Weights of a small multi-label audio tagger: mfcc input.
Rows from block 4 of a small multi-label audio tagger, named by matrix and row number. Rows with one number belong to one channel. Each number is 128 + 32 x the weight over its row's rms, rounded and kept within 0 to 255. All counts start at 0.
After each channel's rows are labels from the 100 clips, of 14848, where the channel reaches its highest value: "top examples" is what is common among them; "loudest" is the band of the loudest frequency at the time of the peak. Only what is clearly more common there than usual is listed. The data: read English sentences (LibriTTS-R).
# convs0: first width-9 conv (model.blocks.4.convs.0.weight, 96x96x9, standardized in use, each kernel summed), inputs 0-47
# convs1: second width-9 conv (model.blocks.4.convs.1.weight, 96x96x9, standardized in use, transposed, each kernel summed), outputs 0-47

convs0.60 [126  69 154 140 146 138 150  56 151 145 127 108 123  84 139  83 103 201 152 184 176 113 145 160  87  50 118 104 116 149 163 145  88 176 112 108 123  85 201 105 128  97  83 137 165  87  64 127]
convs1.60 [162 200  77 151 129  54 118 138 124 133 121 107  42 181 113 147 174 135  92 120 164 147 155 166 145  85  86 177 114 146 157 131 111 137  99  98 103  89 131 154  92 117  87  93  28 145 130 152]
top examples: the word "be"
loudest: 250 to 500 Hz

convs0.68 [ 92 120 184 157 104  94 162  96 147 114  90 119 124  90 121  84 103 174  92  82 149 104 158 115 129  60 141 103 153 180 167 171  64  95 122 126 121 157 166 140 115 109 119 168  70 146  74 208]
convs1.68 [160 145  67 138 157 135 141 159  78 143 160 127 173 128 138 176 168  87 127 158 118 115  75 155 134  77 141 146 106 134  93 125 102 175 133 177 179 102 158 138 196 122 115 144 177 166 168 157]
top examples: voice: male
loudest: 250 to 500 Hz

convs0.53 [116 142  58 131 146  94 143 134 132 104 125 151  90  74  67  90 108 176 132  99 132 103  81 121 132  96 131 167 112 109  87 201 121 111 167 146 136 134 106 149 148 161 134 133 157 105 157  83]
convs1.53 [127 102 150 142 145 124 155 109 106 144 149 116 108 125  91 143  91  86  78 144  77  98 194 109 143 145 160 140 128 176  49  70 114 116  75 129 160  82 110  82 106  93 124 113 136 161 116  81]
top examples: voice: male; the word "be"
loudest: 250 to 500 Hz

convs0.19 [ 90 151 127  83 143 109 202 184  43  83  78 142  91 114 125 125 148 182 169 131 109 149 125 170 145  69 115 113  87 114 111 174  49 103 155  72 114 147 107 106 110  99  83  80 115 119 135 109]
convs1.19 [110 121 130  97 148 138  45 111 134 175 132 129 111 121 173 110 202  40  72 100 131  92  96  71  93 105  83 100 155 150 159  91  90 111 101 148 131 168 140 136  68 162 114 118 112 116  90 133]
top examples: the word "be"
loudest: 250 to 500 Hz

convs0.57 [117 107 172 104 186 103 169 163  84  73 129  91 121 170  95  80 142 142 138  89  39 110 115  58  71  88  83 119 111  86  92 181  95  98 128 102 134 112 157 143 117 147  72 172 183 177 110 144]
convs1.57 [173 199 113 144 180 198 119 132 131 164 149 160 124 110 155 197 112 139 112 105 104 153 137 192 141 135 162 155 129 172 128 111 153 177  99 162 128 111 113 172  69 106 177  91  83 101 145 104]
top examples: the word "you"
loudest: 250 to 500 Hz

convs0.34 [132  94 140 117  85 152 138 105 112  81  92 115 152 147  70  79 132 187 122 113 122  92 136  73 172 141 124 146  63 132  87 231 144 112 130 122 118 107 187 149  85 164 150 117 133 154  93 137]
convs1.34 [143 120 153 124 178 131 118 149 152 145 132 135 153 173  96 105 107 101 124 107 166 134  93 108 113  93 181 158  93 126 157 117 183 166 189 162 114 105 141 161 153 133 122 185 156 165 128 104]
top examples: the word "with"
loudest: 250 to 500 Hz

convs0.9 [105  60 102 176 178 118 144 147 180  57 110 136 144 129  93  96 117 156 141 135  77 157 102  87  87  89 159 118 121 128 157 166 142 159 102  76 170 103 181 126 102 121 153  84 130  91 161 101]
convs1.9 [127 109 132  83 149 165 130  99 154 126 170 139 111 117 204 149  91 150 137 159 107 149 145 139 148 138 150 162 137 119  87 152 148 122 103  88 143 191 195 120 111 169 110 101  90 108 124 111]
top examples: the word "was"
loudest: 250 to 500 Hz

convs0.35 [119 113 168 155  95  98 206 151  44 133 153  96 161  97 113 115 162 166 124 133 141 104 170 133  87 146 109 105 107 140 120 138 128  71 131 133  80 121 144 131 122 152 147 168 115 168 116 145]
convs1.35 [140 107 106 167 123 129 147  83 136  91 143 159 140 173  85 142  96 101 109 107  97 160  94 136 109 164 156 114 128 154 106 103 139  87 137 106 115 120 117 118 119 123 159 146 134 114 164  51]
top examples: the word "with"
loudest: 250 to 500 Hz