{"arch": "jasper", "model": "multi-label audio tagger", "train_examples": 15625, "n_mels": 64, "hop_length": 160, "win_length": 400, "activation": "leaky_relu", "weight_standardization": true, "kernel_size": 9, "num_labels": 200, "residual_init": "none", "beta1": 0.9, "eps": 1e-10, "lr_schedule": "wsd_sqrt"}
Rows from block 12 of a small multi-label audio tagger, named by matrix and row number. Rows with one number belong to one channel. Each number is 128 + 24 x the weight over its row's rms, rounded and kept within 0 to 255. All counts start at 0. Numbers have three digits each.
After each channel's rows are labels from the 100 clips, of 14848, where the channel reaches its highest value: "strongest on" is what is common among them. Only what is clearly more common there than usual is listed. The data: read English sentences (LibriTTS-R). In brackets: how many of the 100.
# convs0: first width-9 conv (model.blocks.12.convs.0.weight, 144x144x9, standardized in use, each kernel summed), inputs 72-143
# convs1: second width-9 conv (model.blocks.12.convs.1.weight, 144x144x9, standardized in use, transposed, each kernel summed), outputs 72-143

convs0.19:119117165133147114074148122146125099131124117127130135143100130066135123166140111146182141125105167120077124125144153120099142115124068100161103131114134132091095106138096163134169147128103097119121137140144129078124
convs1.19:152133182130128120091162114146087152145141122110103122120119137069167111136131094136174142127102139111076123128154161118126150123133078132168098134123072119089107115107129135131138141112123093119135110147097143098133
strongest on: the word "on" (35)

convs0.35:097120118112099143127143130081126139102140091131142112136103080152082170116151134156125131134161115093136128137125124114141111135116143121132120148131098090128114077132146120152158179115106111118128112122092150173155
convs1.35:127140085110115139134133139098129144096146100144161101132076131157093179129144147122132127117171086163126121118137086106159128149141120106121132130134150133111091129159138111134146189113130103149096110140124136167124
strongest on: the word "now" (59)

convs0.111:135136109137137111136128141120113095140129135162138129120110107102147107116100149132112102132123126154133140177146095144061138180118089138123160150154152101119132122112103137093177124187109143136079109126117122107163
convs1.111:123136136168126100134137123110135082126108150178129133126135084116126091108133118111097088114115113149106129169117105128075135166130081134120144127132128145134128107143102110148125127168106134143073125138134097112126
strongest on: the word "but" (45)

convs0.20:117116116057160108174134158161163143110129160161093109108114128137131092172121142117130135162109146132110099145147135173097145125117155157120115143088145118107093162135137128097152128145130152114117144118154128105172
convs1.20:122129139060141113180094176127180123127102169166110113117112158127142131148094135123116162108123135111128082108125117160115158166130132150146149118098133126090110154143113124098138100135137134145112122128144137103134
strongest on: the word "went" (33); the word "into" (26)

convs0.11:110130162151168118085109098148087138163154145126115091062110136145110136135141135145112095152121197136140125126106129119119108146114129125129118128078135131116145124128163120126132115095101117146121103153119120118083
convs1.11:152146147152183117067154125165126130133156130098156099101129187131134119134105097099103080112120146100142120134126103086114118134121138118121125100117096160167147120132145101111131137128110119139117139167089112128087
strongest on: the word "him" (32); the word "for" (25)

convs0.23:115105088137120164087153117155145102176116111146126119120118089197124108093116109103113093152152157165100141183122121113117159087114147118148136120109140143118116162114154139109110112092105115138119149124165113113108
convs1.23:131128127147104137111142126115129086165123103112145121143113114201127135094106152111122122127160143140102120161136106130119143095135171141173105108129150125143142176138150130102097126093113107105103154130114114095117
strongest on: the word "with" (77)

convs0.109:146130160167144120138112110127130117123162146122115123100118146127133094111127149079156110143124123171167151129137110132169093106093114133100133151124146119107116108102176139145166087109123114171119122137077068114119
convs1.109:147133163190160110149118110170127116130149179133099131126082126146129100125123163094164114146091092152148130116114126154177104140106101133108140149114141161118112124112132154124154100121144146151124128136151068134120
strongest on: the word "him" (78)

convs0.63:118140129143099131148118129131098112125113092085127109099113141118139137126121154100129095141135112131102135067079130112123140167118133092134138168054126169151139142154157089138158135127124123132102118141165088103112
convs1.63:094148140142098129140061128140116103097101128147143114090124145107140137114089109148112116102158096127139153126117095127096121143098128094151111119055103169128124144137128069148127137110097121151093105177178091126099
strongest on: the word "have" (67); the word "been" (33); the word "must" (26)

convs0.105:145113112143171159097139089128145118142149108105093107132122149109153143127113112164095153161177127134134152144092113069133140136137133130159127112117144103109090140110117112063165119128126156069140123131120099111127
convs1.105:120117122162188133087099122128098128133149119137087134103129124106147128154131129148103152146134064133151121132117074113129153111165129122151128129103116128131115139100118131112148138154123126078139121146144121153154
strongest on: the word "not" (30); the word "more" (26)

convs0.93:104099131142123111107119100156117154140110104144129103115134141113145131125122175074141112092132132152104129148103139105136147120101143095109142129112080173137138164117112139127123124099135112080119103099121150098147
convs1.93:130131090144166095153096106134117153109134089131156147111165117055121118101152161118144164105119115129129133111076145105126138143126104114126127122093109102130143183121087130145110123132116104107145145129157131100107
strongest on: the word "with" (84)

convs0.42:116129111075111113120124098104188075119143117119136102143179125128111119122137112073150136164131104126143166123135137112115108145137151114157167099138109131154074151127071116133156122160127104146116118140126169121134
convs1.42:166122128135089137163091097117160117135153128120152131124150115147134096119145099111136179179117099145148150137103128118134132152166117097185132125148114120172086164128118132117153123132144121143137102150160165092119
strongest on: the word "so" (49); the word "did" (26)

convs0.61:102119178140116146099109128145164106164079112096131097111091166112095113083102117135119162123140167094158139082120115126124101147158133128112110145095111104154135154139104103085167130125088088060143134136113140112142
convs1.61:113139145121122133105102142122120088167084109095147113125117164129111107133112160134086138140102132121160158107128128143168111121161106132117084151099118090181142147160077097115167149111132088104129147119110168115109
strongest on: the word "if" (71)

convs0.116:130130092167114111112069134180131138173144106138139122165135109133104124132123094078130134067117144105141123134171136126149141117153183136094134077123151165084144131098097151127137137102117112137142089154091169124096
convs1.116:139155097154126143152076123128137109148097101086114114170117115133096152115145120086140154140126131126137109118119096131132147106135162127084172107134154145076117108149109198058118158105106103128131088154134207133110
strongest on: the word "not" (39)

convs0.0:124111145107108142108128122067141123145140117103106116117143108119107123142144152114148116177106117099117140121092139116103098165118113160134082157080133142129140127133107105103145126149128155063107103121079154134145
convs1.0:121110147102106148104128150074150118139150134113129092159138140121159108120097150082136113177146113114120116128151125104088123150123124145086092144108156188119158089090115118125112154103148159119130107145088163115159
strongest on: the word "me" (31); the word "we" (27); the word "let" (26)

convs0.85:115118154179129172152080099096106145162126125089131144119143139117139156118137138101092114176152138092154129149112107122127122109109133182166172103112127091140109121139147136166137109122138133152150141138136130093110
convs1.85:149138130163121202121099108118119123160123153128092186106116138097132139110122161119117116136137116093143123119111114125144093137141123201183161131100116062110134119131172096137098127171142146171125162115106135130059
strongest on: the word "said" (45); the word "they" (33)

convs0.106:091105168131107123094107166078120151136152128078141102146136112083146124082164103094128127110156124122091109106121187129107106136155147094098132090118146110097090136128139087113109131110108123165112119132130118110145
convs1.106:076107184138105127107126177098141142140147111092136115136142126120156163089192109098142129108144126135133104118127181145116129102164146115116131103144160144094120155141145099124107146108131105121115170112112133135132
strongest on: the word "not" (65); the word "could" (28)

convs0.84:093119113104090139108100146126131117193145102145107077128131132104128126092090134166105165179114179085148097117105134095157151120108128106146095121135077115099122128152113095129134133136126115152105148153110132123163
convs1.84:110145110120114156141121151126112102150161077120096083171115130116147151102155103133098116140111151106151145129119123095171167140117102077119139126139135161132167153135134133130116139115130123147144131120129126104176
strongest on: the word "we" (42); the word "at" (25)

convs0.87:114079132130104121118122131132142178097119119086160130119114114132096152162094130111105136140100128156167145144146097132104116135139137073136119127107151140124123103155182138124143086145108107142152146099101155117126
convs1.87:119089121129108160112160138121129168090125145118130119136109125088078144171126088116101100085081106145140163130142089117115124173105107072130137163091098132124101095141158129165121113155106104152153107139111154120130
strongest on: the word "from" (45); the word "have" (43)

convs0.32:113135156140157110167157096132100116155123143153114132091126102119107146109117166141114118125154164149149125155121102126120137121097138104093151115126128116133122097047145158171142139132113112112145113128145156120110
convs1.32:112130138108142108152142084151154114098119132154134129118145110101128128091095169135143116138139125141161077168116113133096151103115146115132127100138161147146126131060155166170116134109147165121135095126151157140084
strongest on: the word "for" (63)

convs0.121:128157124137133126158071110090118115149126104091119131133104148145118122151117106129161130129134153100125142187121132163100126084097152129154140130164171103107098100110155133074153157125108143122165093137145126115122
convs1.121:135148160122132122095118107110114142162127106093090125172124104128089137159147093122171126142136110134112149208131141147135132100091171121137146078171177142118106124152162119109112151105130145136173096125153102122126
strongest on: the word "by" (39); the word "for" (39)

convs0.6:118089122120126161124092123113112132150101162128118095159135136121122116112142120187105091131109157101134123139123148132112131138117116104114159124138147103153134095125100123103191128141155127133133107091074121146183
convs1.6:125141163088100159121108163110104171122109212135113098157143101151138118120133094132078095147102129116120153102139157109120138125130099087115156108108134091150152109112127122072140100115144123136151131092120119153143
strongest on: the word "on" (56)

convs0.36:075136112107130168103101171090106101148122130143075130143099103167106113159115145094136134116119137115138097123092151127113150145114179169139134134127126092117109090115111089162114108131133100145152140114112166124141
convs1.36:095125144100179128111107180119130150138106122117092147135103115140141137150104141119162144141107155091144108128074139136116144136093184134155127127123122088141148102117117118144134100121150138113118112089123140123154
strongest on: the word "we" (76)

convs0.113:103113108121140173111163132093131094186130145121128136136112100138092155111120128108113137109109194146138124115117169096135134136075143092092074129135147113085105126127117114123132178180127121120124085144156110118112
convs1.113:097107069087133173125203125107169112147113144099127155129123095111151176106114133130129138124113143158142127131151191090121139148089128100113096147132111149113101111087141102108132167197105094119160076140165113131142
strongest on: the word "i" (45); the word "am" (37); the word "time" (27)

convs0.33:144137110148134121122112132111064103141115124107124081124105179136110083108160098180112101119110149145112153142129128122053128162102136140114144095094154121093096100121119110071145137144104105107128109102105172126192
convs1.33:157126102125131087108143142089112082093140140143136115101089161105107084132161112145109143128143113128121149133154156151079100132118148133097147085098133127078138119166111134084141141138080115108108111130065119132207
strongest on: the word "not" (81)

convs0.76:097168110133138061096098103123140115144109132113129153136110130134127135104144111133145116121118142138105134114107121143153124166149129140158105135156136142153087125113131149136180100144135117099093109121126114156097
convs1.76:109168120148105077134108123113125106157139150123137161131110140118112146106124167147152128133141106134120114123121124114131102142158111132143097116166125149119086146094109122147132094107157156095067125136146104154112
strongest on: the word "that" (62); the word "was" (37)

convs0.1:107153131104125177160113098101112111124106126122077133114127084084107121119158185135117108102114102109117171085133165111129102178084134147108144116127155107116084133117148120115152107134132157122080152149147125191122
convs1.1:110172110085121160168142061101135138118155131123098118102124084065086108151152166116118126109138115110086138078145157130121082145077127130111156137131132083130136108166144117110095143154123132107124105150124125215116
strongest on: the word "be" (76); the word "said" (33)

convs0.50:130163152114117094104097181137144118127114091127131136116135099112123140112167111159102104083158106132126117132156119108138137136134084103100092109129083136148148131107133185095087120107151119125110117130182120103121
convs1.50:136147138080082105105102178144129106145092101126129103110146087097149159102189117206112111098151109130118129146160067109126146144144113130107132116138098114161176142134126173158111123125176130127138109138149130115103
strongest on: the word "is" (56); the word "in" (49)

convs0.49:143089124129128138135116125115126138150135096150129063198104093104111101148139154176145080120099125159144099106142116122179136132111125091122156144112111136141096150125097109122139120136162103096135095118189100144120
convs1.49:173105127132145112150096133118123138141120098171138080194118114121119112153102118200147086089097147103132118103118091100140120128122121078116177154112142110113118138121111122122149135135152116145116101112164159127110
strongest on: the word "in" (55); the word "himself" (34)

convs0.34:122113117125170143098135118125128097160102118078110107127094121132137081113159145099147110144175126196098127142134131120093128147121155161128118109130113106128143140114130149112131114183144077126122060104099109107140
convs1.34:095134078133116149131115103110150119107102107080121117125114130138152115144156089138171094106152105158086089111120158094088114138152150164129138069119147139165132135122126113128102093173142112132121103095128098113101
strongest on: the word "here" (29); the word "there" (25)

convs0.118:146142161154159112127118131144155085136119098091162138136147117118175117125142149101105128153072163178130106066136149137115064105110127131131112123158132136110081109120179133108126150112099115125109101131110145153117
convs1.118:069160119133144102156082168143135122125095100135169132131149128118164101097180125098116140164081156154110102098139123115185111138115125148138121126141098103095138110151158109114130171103106117098108140122099135119147
strongest on: the word "a" (57); the word "like" (26)

convs0.110:128066130120089144134145132090140135161144172105134102091148112120112150113159123080130120146145151122118121132116106149124094119091134079197130095138097110147130124095144133099173108166102092089124116127094143138158
convs1.110:139081114129101145131112122105110136142140160119128141097152133132110157125145136088129119119157150101117152123083118157133111105145132119190111123115108090121107103102164118140180118139112131098125086116097117173161
strongest on: the word "out" (40)

convs0.91:118122141119133133112123122134122125096099119118170120120091105192127136121111080137135121074144127152188099098155116122077137113111190088136122105148145125090142092136114200115170136079123105121109129122137126127142
convs1.91:097151151138142125125144112112112154090132128133160157143100095210156109143162083129103127096113118163132115087154119124099152096109168101127120112163113096112137118133085184119175110093139107140126164124143112126144
strongest on: the word "was" (73); the word "it" (37)

convs0.46:091133140068121159090096072090106090093141130102171104130119127133147079118097137114134145126153153113109134143134083143137110141132137133155137167142151115117152190119086130138148141137096132137122144109118068118137
convs1.46:139160134097128114112121109099122115137183134112137110116165126114172127137148145071121173109146136113172147126128094147115131160137120109131149138127171081155135164137091121110167126118103129168136158126080099128133
strongest on: the word "so" (43)

convs0.143:120121076132115115135153148139148117181121148111127133112137076111095132204101130156131091132111097124139106135137104072081118114127137127126122135133113138138173159169137115119127136115102152104100136137175125105158
convs1.143:107118122166121111134124130143131078128114151125120125105171098101101107175118106141134116116148141140140115123154150078081119084141158139126101143114097156160203192150118122130102158116092137140098157125144107128142
strongest on: the word "which" (36); the word "into" (28)

convs0.74:108151177133107139147136130079119130087114140106129117117138148142142141114141111117118185134107196128096115123109123164109076162089103145113147084138137147115160126128128168090142103118063102166157140133136123117101
convs1.74:104126154100119136151129143117123135113108145134110132112110125110150137104144135068128160156115192109095124119123113162167089128065145113077166111169118156115146135145153162118098130096090095167155117120079128112087
strongest on: the word "is" (39)

convs0.66:118079193094126061150133146135136126159132110115152100124139148152134120099099139122090093129135141141126106111113109126141140165098135126097084114124093120122095099107130159064159116121142138141102125149082130136118
convs1.66:126081213088155101136111110100136104169120113115123106108140127143148125125134149181092087129139135159141121134106129098130140119109166115138117089105085124159127161125097115059110129154120166203114099128117113156119
strongest on: the word "man" (61); the word "young" (28)

convs0.80:127114116124142126137116121111119135109101138080096206115168104120125159116140088096100121159112117133097142129152129120113093103097153134092125123090112164116131169109131132134107124115122125121188089136147118127107
convs1.80:113098153104121097121113145137150147088124134090118200119142093132136162102141098122120077185141123131115142118137136140141059141108128136095131133113134156128146172100156104116120169139132116116163103141123143119118
strongest on: the word "this" (42); the word "there" (38)

convs0.57:116123118126109140100114131117106121084138105140145091101152124190116127095150113121122149111123150121121124129101121130139126142118177132159108098094109115177164085132103171134154119146127104111130083151159144140137
convs1.57:104171110146119100134134142139114122105133136151139105088148132221112107133110140159134141135132151116093169122097134128144138182118143122119098131100132132163129071128128150145168157124128137107156128142154144104119
strongest on: the word "was" (77)

convs0.12:116119166101068080126129135100134132120147111099100127144101112112112124111105111131128123117132139072158161128116135098112127166100165136133151131106151121122129174136155119091143121085097085116133118114145131163148
convs1.12:144161161113065111122142155112146096124133119112091134108118134134097107123102145111151142115131130132135119101134122079139136121126144124120138111101161140115125186125132131123103136090126100083152143097128118184145
strongest on: the word "there" (47); the word "it" (35)

convs0.94:105146101105132199121130145134086116099142126140110107097086159136109132143123168097103111143101152093106127118090139103106161151117119167169150104122115180140126128115093116077154130120137133129157137152141149137148
convs1.94:094125099115112207130130142122095134088145130126131135110105146123113159122118156147101154145128124120146095115044143122122208137107085151143141086163143135121110138100089131106163085137121116125144108164151134121110
strongest on: the word "said" (69); the word "my" (32)

convs0.24:154132150101150146117130104110078121156117120137108081080134124097135103158093118111097152137143148155094127159132103144134123122096143130159108151158159145135119141156131141153141123163096110104115115106147142131117
convs1.24:134136128118153170141095124103110111150118129104126114108131122097155132138115135083138161146116156212108091136104118162144127120068146105096122132109120119144123135134143151140139093144113115084111115136158166111157
strongest on: the word "away" (41)

convs0.60:132114109108159140139087103117125100128125149125156134230141122107100104116144101091091132111189132146124124158131163160098090108121157109139109202137090139108104131119111153136138152140095155180118116117119104117157
convs1.60:124122128129162125135102126147113093114142154121129148237154098110073116100171104106129146113182132165117095114150137144111091132120123118140116219144088104135088168088124133161122123121134145150127109121134115124143
strongest on: the word "now" (35); the word "no" (30); the word "but" (27)

convs0.73:123102142106142152157103089120139152111131130156116124119103137140141082148136141134154174110093120130114112102155151149118122130159157129110077152068097097136101137126167115117151147108117128154135118147144117118125
convs1.73:124119124100147133171113130135124130144148110107078094108116137139128098111140155144171166104086097152124119130193128124144148095131156151127108149099096172142114164121174106140117116135125128108145094138116101129121
strongest on: the word "very" (25); the word "if" (25)

convs0.140:130127080088126088138134106133099141092184110162150136132131098116130106132095137080136096136085134111084151128095124111141121137179132137129145128126133091152138110122137141145169144149104111105196143125106110193142
convs1.140:153152095103135117134112120114138128102189133134112135175137091128128090136103123111142132097130130123085150135124126104165132138167147152122136115120129106175151103138164097116160126127085089117176123117132102183149
strongest on: the word "i" (50); the word "think" (47)

convs0.82:125096132082141143141077125114120123129131105106140126105113120128128107134132159088125149144118111127132124135134109109132073107121176135181122128132144107134139155126106131125127116152107176070126089179098126109189
convs1.82:141099093088103127120109140112113129112117137099169126111122138135111111111108155136124161137116087153165146116127109110139074118120149147152122131150139118125088112144089145111099089115137156092109082191104119081173
strongest on: the word "he" (55)

convs0.22:114112087102102165142112111117140128164138136113153092087150177121138120175150122109144115114125141113127134124148134138116095096144148088078111129109136139096127121087151132131097093149125141136119119139149148167118
convs1.22:176159094097132171114122120135159106133133142101148098095116132142121149171132092127155131121135116094117134115143142120163101114153159142141123147132182127120129100109134159133143084171151121161134114100109137152139
strongest on: the word "me" (85); the word "you" (33)

convs0.58:115098129095155116128115135124146095171089109155095122140161113149118139134095158094100159104142132142127160090139139106105108137104159127110138134096112153130129107156150118131163126114149112169122108151115132091128
convs1.58:107129140094145127153097154130138110171090111113053142111187123126085128117106132116091156079121124146122170122128131132123104113101137149124124156113158142137100109121114106106178123108146134145122091170103125158108
strongest on: the word "be" (34)

convs0.124:127122116118121071206138114138115092087142144185121136108132128131074109159119123140149121125107139119097127122148162128153116142126138130093127132104120105110102165131087105117182135117121151127176121132139127104115
convs1.124:145143094125142068169137107103117084135126153156120105115152127138092138170132115097129091109136134117136120124138138127133130127124125133118135144086112099106096192119072099130147154148078163098141119132158078098117
strongest on: the word "there" (44)

convs0.128:105134089184110108127099110123126073112174144127163098076141109125147134135115139103122170128100168127115125097100136126101121158121125099146142117099108108143150120103115123098182140106130132096139115133106153131103
convs1.128:133125086139106104125151113092105123132175148100158128076104099116133122134103142103089133150112150132095111112096144118095132140119105069133124138122105083134105109062137130104153140121086110131140116107090124123107
strongest on: the word "very" (39)

convs0.70:121107152085153126092119145146138083156163107108141144114129178115111164138123116098119133117145194113133115142093085152119121132129116125103105114155117074151120099153105108126113123119126127119136130129134120083178
convs1.70:121140144131159160102072139138139094111139096126132129120101149136086196098137088147092118129123164128143097131108115134132149105163142137087113137143169098155087096152148097118088135131120126118123150107137103145150
strongest on: the word "time" (36); the word "at" (33)

convs0.119:092100145117118140088132132133118118173117110143111126152134144106163109146100109142101112097076125121118136243138099135093117145119101095145119120138154113088155150106159112094152132123143119147131123141145127152121
convs1.119:098099143111122150118126129120119134136118119151136128132145131106148097143107127146066160103098150113124118255149096118109137095131114134116102111138111135109146130087110107101112156153135120122143136114149124151134
strongest on: the word "from" (32)

convs0.17:127105125110115123099098152112130128101152113117168132126123148132111111099108172135122099123119119090107151154136118183100108098101127113113141145115100122144180161067104163099106133146114206093139115117149202113133
convs1.17:132129123146091143121137168141137132124160098129181122121112131133105133121133122171138117137101132136130116126141111128123124141121112113122143115125136140125167151108148161129113135165129211081115131087125208130116
strongest on: the word "she" (79)

convs0.30:127116140113160150091169147160143131100134157131103139202117122119128103123107157124110142106130131144121137129141114137132133124140125115130137132142086141085121109136122115101133125136119093144153097130096190109153
convs1.30:104144117142172143119154111143106123104131154139113102186149131137145112140115138097096143085110117163089151109139121137123134115147119130128150112115099148101153112145112127110104114117111102125134162138092153101137
strongest on: the word "about" (80)

convs0.31:097103161123126155095108116143111107128130112127104189120118109124091145111131111165103159108123138086094121159154129163110119105122119113126146212087115080144089118131101134115140115102081138116121135124111156135172
convs1.31:115112164138150152150123113154104120099126092126119220117131152149132105144121106132110138099088147105095124135149130141092112088119120136135143178131137088157106145133134133122103126105108121090099125134127170121168
strongest on: the word "that" (77); the word "at" (28); the word "but" (25)

convs0.134:133142167090136144107064133141116145110119093141081159124101134111155127134113105145121105126137137143111122170103148114109124133132118100158110213124108095131121122164122080105158114085066118134100122135096158092108
convs1.134:180143128103098163095119136130089142156119104156072165079110105138117136127141178110110110115125162143110126149098134117129139131136145141127140202137128119136145147166132092082101124081083112123134112115112167124114
strongest on: the word "but" (95)

convs0.107:139094114106111148116153142125135148144084105134104124141134144145107104111169126161124108134147139110081116124119144173137104171133114134108121130152094130127090144083123112132156119143122115127125131161126124165095
convs1.107:140096116098124137095167173118144161122122118148096122132114131135120113172120121118120131132117121102119113136090120157109117154128114138114107123139106127124117132060109137132163167116148106089120126129137096139091
strongest on: the word "her" (64); the word "in" (38); the word "face" (27)

convs0.123:086105123120169145138106142125159103122136115111098107135099140114092144170086155110121136118150122106128135134116098151099111122136124094126093116158136136127142135144177122119154085168162146124157121124096136151077
convs1.123:090129121123176189148094143160160135106137114101129125122113124099137122171124134144153092131143093122135164128141116175101124089139117099146130086146119161109145118134125138105156080128129144136151131155116156137063
strongest on: the word "good" (35); the word "could" (28)

convs0.125:150097113143164098164130112138184117159124095147160114150096160082103096107132140086128091159143178110126155161159133110095136131092122114143104130120161102119156119133099137156145127134099077120133141144100126104120
convs1.125:164133116101153074160143121143140111108112098149146091125083199100110117098165123084130106135138153115110147125156154113140157123111141108158118081097148099134165119150127145159111134128103079130090130134112153145133
strongest on: the word "is" (36); the word "thought" (32); the word "not" (26)

convs0.104:079117137096135098163093140118123080103131130140154098136102119109115111130103147170136108117176193107105135128125125129100111122083141118114105138134146116146160119115160126133064134137097113167126123140118119078139
convs1.104:099121148113124140150108097125156085152118128128152142146107143097102105150099134159127077111191118106154161136155114087116109125114159106110109135136116143131173128124143123147079114134116095142120133137117130122152
strongest on: the word "a" (67); the word "little" (30)

convs0.127:107126119077139157123125123107101121098184141125113156118169136135168118095110103148105155162156148099155117124140119164152113091126187089138123165133124107089104098117116114124130082133142162105141126129125148118106
convs1.127:118107121105150121110143143131114116125170173100104157143145136142169106136109128132118120170153171104125083135089136150161131087104146133122151145165135115093123099136128162149111113132166186135149090145131139118115
strongest on: the word "this" (82); the word "time" (31)

convs0.44:134141157096108115135175144119098144172103146139115134125088097107109131141076154108135123141123138099166133127151103077151129121097128150136090127103103125066104197135073132107141126129084123086131184089082102139131
convs1.44:163142133111114121132167122103112137178056159146132135150079106149105160129147164130145146130107144147165096135148136104171150141129103122116086147102144166103161178133109154124129100097104161094130159112103136130139
strongest on: the word "who" (39)

convs0.41:080134159093080119119109151152131136122092145152140106114118138117202087116135148138151142127105122140142174111100127121097143143176168130110114126141108101087080130114136097103134148156118133116113086119120108184134
convs1.41:151145128149099133086142155166119149160075158135155128118116156134160115144149120158142129116087139160116142111092096124089137117154192129123157133118091114117142163160114120119124142101119156153101085131125130224117
strongest on: the word "man" (33); the word "be" (33); the word "young" (29)

convs0.69:130130106146114143121139104113142097121066101110138112120110169142104128112128151119124099132126161116153141123121114117133134162107136140154185148140103104114158084076078156130151132122144154115147163088129165095112
convs1.69:123104096119125138129153097111141121099124102143129134137140132151131128082136147147121101106095126111097167140111130083130124097130141132139165129129123124078114107098082135115110140139150141130133135028148131103114
strongest on: the word "she" (67)

convs0.45:167125157141134124117102088146177134075148132130120124113125112138128128195149146128121160163130114132156146159130153144108118117081144146130087142126146112103115111106132108119121098124118122076122118117157117113148
convs1.45:135144170197102128113119097162180151088132124150113139094082084106120111178132147148117143148157096101132117134111163174111142098097145171109084141121135093127146122130144117121123119082106134114144121085137131153152
strongest on: the word "him" (50); the word "came" (25)

convs0.37:128121092130115121149131133142154141124197103094109091135169089170108136128170101151096116106140157106112140135138143158088153088142130130091140112095111126131178103130151111105106097164097124108098140107155143149136
convs1.37:094084139139109099169157114129115112129197111116098116135145126165109129113136108139105127118129182105113153136108155160109155114157138138115135117094151160130175096127170143152098099109100144111089116116114170139144
strongest on: the word "too" (28)

convs0.47:133127099143153138115144084141141120130096154134082161158120166141112140126123135132100159136145163114107112103140120102123149144155124170074111114110075156135109135119129129075147127127106141132137108108118162118076
convs1.47:141134114140131105103183080122135136098096160097097117148096188154122148118113094090108150129105146102128118086125116111139146132173151146098093110096097133196134079135146128079160156129103127117120167089110138132104
strongest on: the word "if" (94); the word "you" (54)

convs0.79:138104114103086098146091144144200097127117128130173109101160140125112079168122135134109155105113146139131179148170082155115151126097120090098141152181136130146078128120126112109152112129161123131156155106147126142055
convs1.79:154096098078123106132104164128170145109146112096136120103146127120101094153111134156118100091128139145112127140136111130137159119106128157126172124137128116130053118145112106109129096119143155128125107114153102133053
strongest on: the word "in" (39); the word "his" (37); the word "face" (29)

convs0.52:120132154143150087128148127096101110128105124138174128117145113127145151111105125115172129115117138134075146117110116147115140104117131077110125110135132160099117125152132074104126139152104124160118116149107127109147
convs1.52:132131142110120101138126136134110129134079122154171130123142093147152179125133102114229155165109093128080146140130142147125138127104111102111110133146131136094109105130129107160101116131128165135133151137114119118134
strongest on: the word "have" (62)

convs0.142:117109123122110117115136124137105137140136117159181128101126119151142099129142100075126124113127118129084091113137098127116152186083129137099115161112136127110077140138117139104134119123113105113118115127079127134160
convs1.142:076083133126144122124134147134093096138136094112173144088163124122135094152123110097116121104125164103125109080130105129126167135123150133131121170106117140109101135137117132123140137116115134120123117120117073134132
strongest on: the word "but" (73)

convs0.90:127069086101126145139163146156155141169152099137105096082130165124117119121133134158134114122161164109156133155145111131136085143106146165136141122113138158096179123130169131113102149139135132135099129117128119124102
convs1.90:152111102125118118120155144100159125102176101111093137114114120127146141084104147146123107130127141132125154125122128091125057145138164144154117170137158113083127131106183141109118152121150128109076149123106144110108
strongest on: the word "a" (50); the word "but" (36)

convs0.43:087192135080146122115090146167120127088171130089126082115148136126126137116121145117135084133148113139147099128114127127148109122136154118103141137121115128111098096107092110165129205197111133109123184122138146092119
convs1.43:102203145103135117118116123193114144102168103105147093133134132137118109127120114126110102122128081118131117119122137107087099104133084100079152110097126127103106087116084108146124174159121121115106186057087121078116
strongest on: the word "i" (97); the word "have" (42)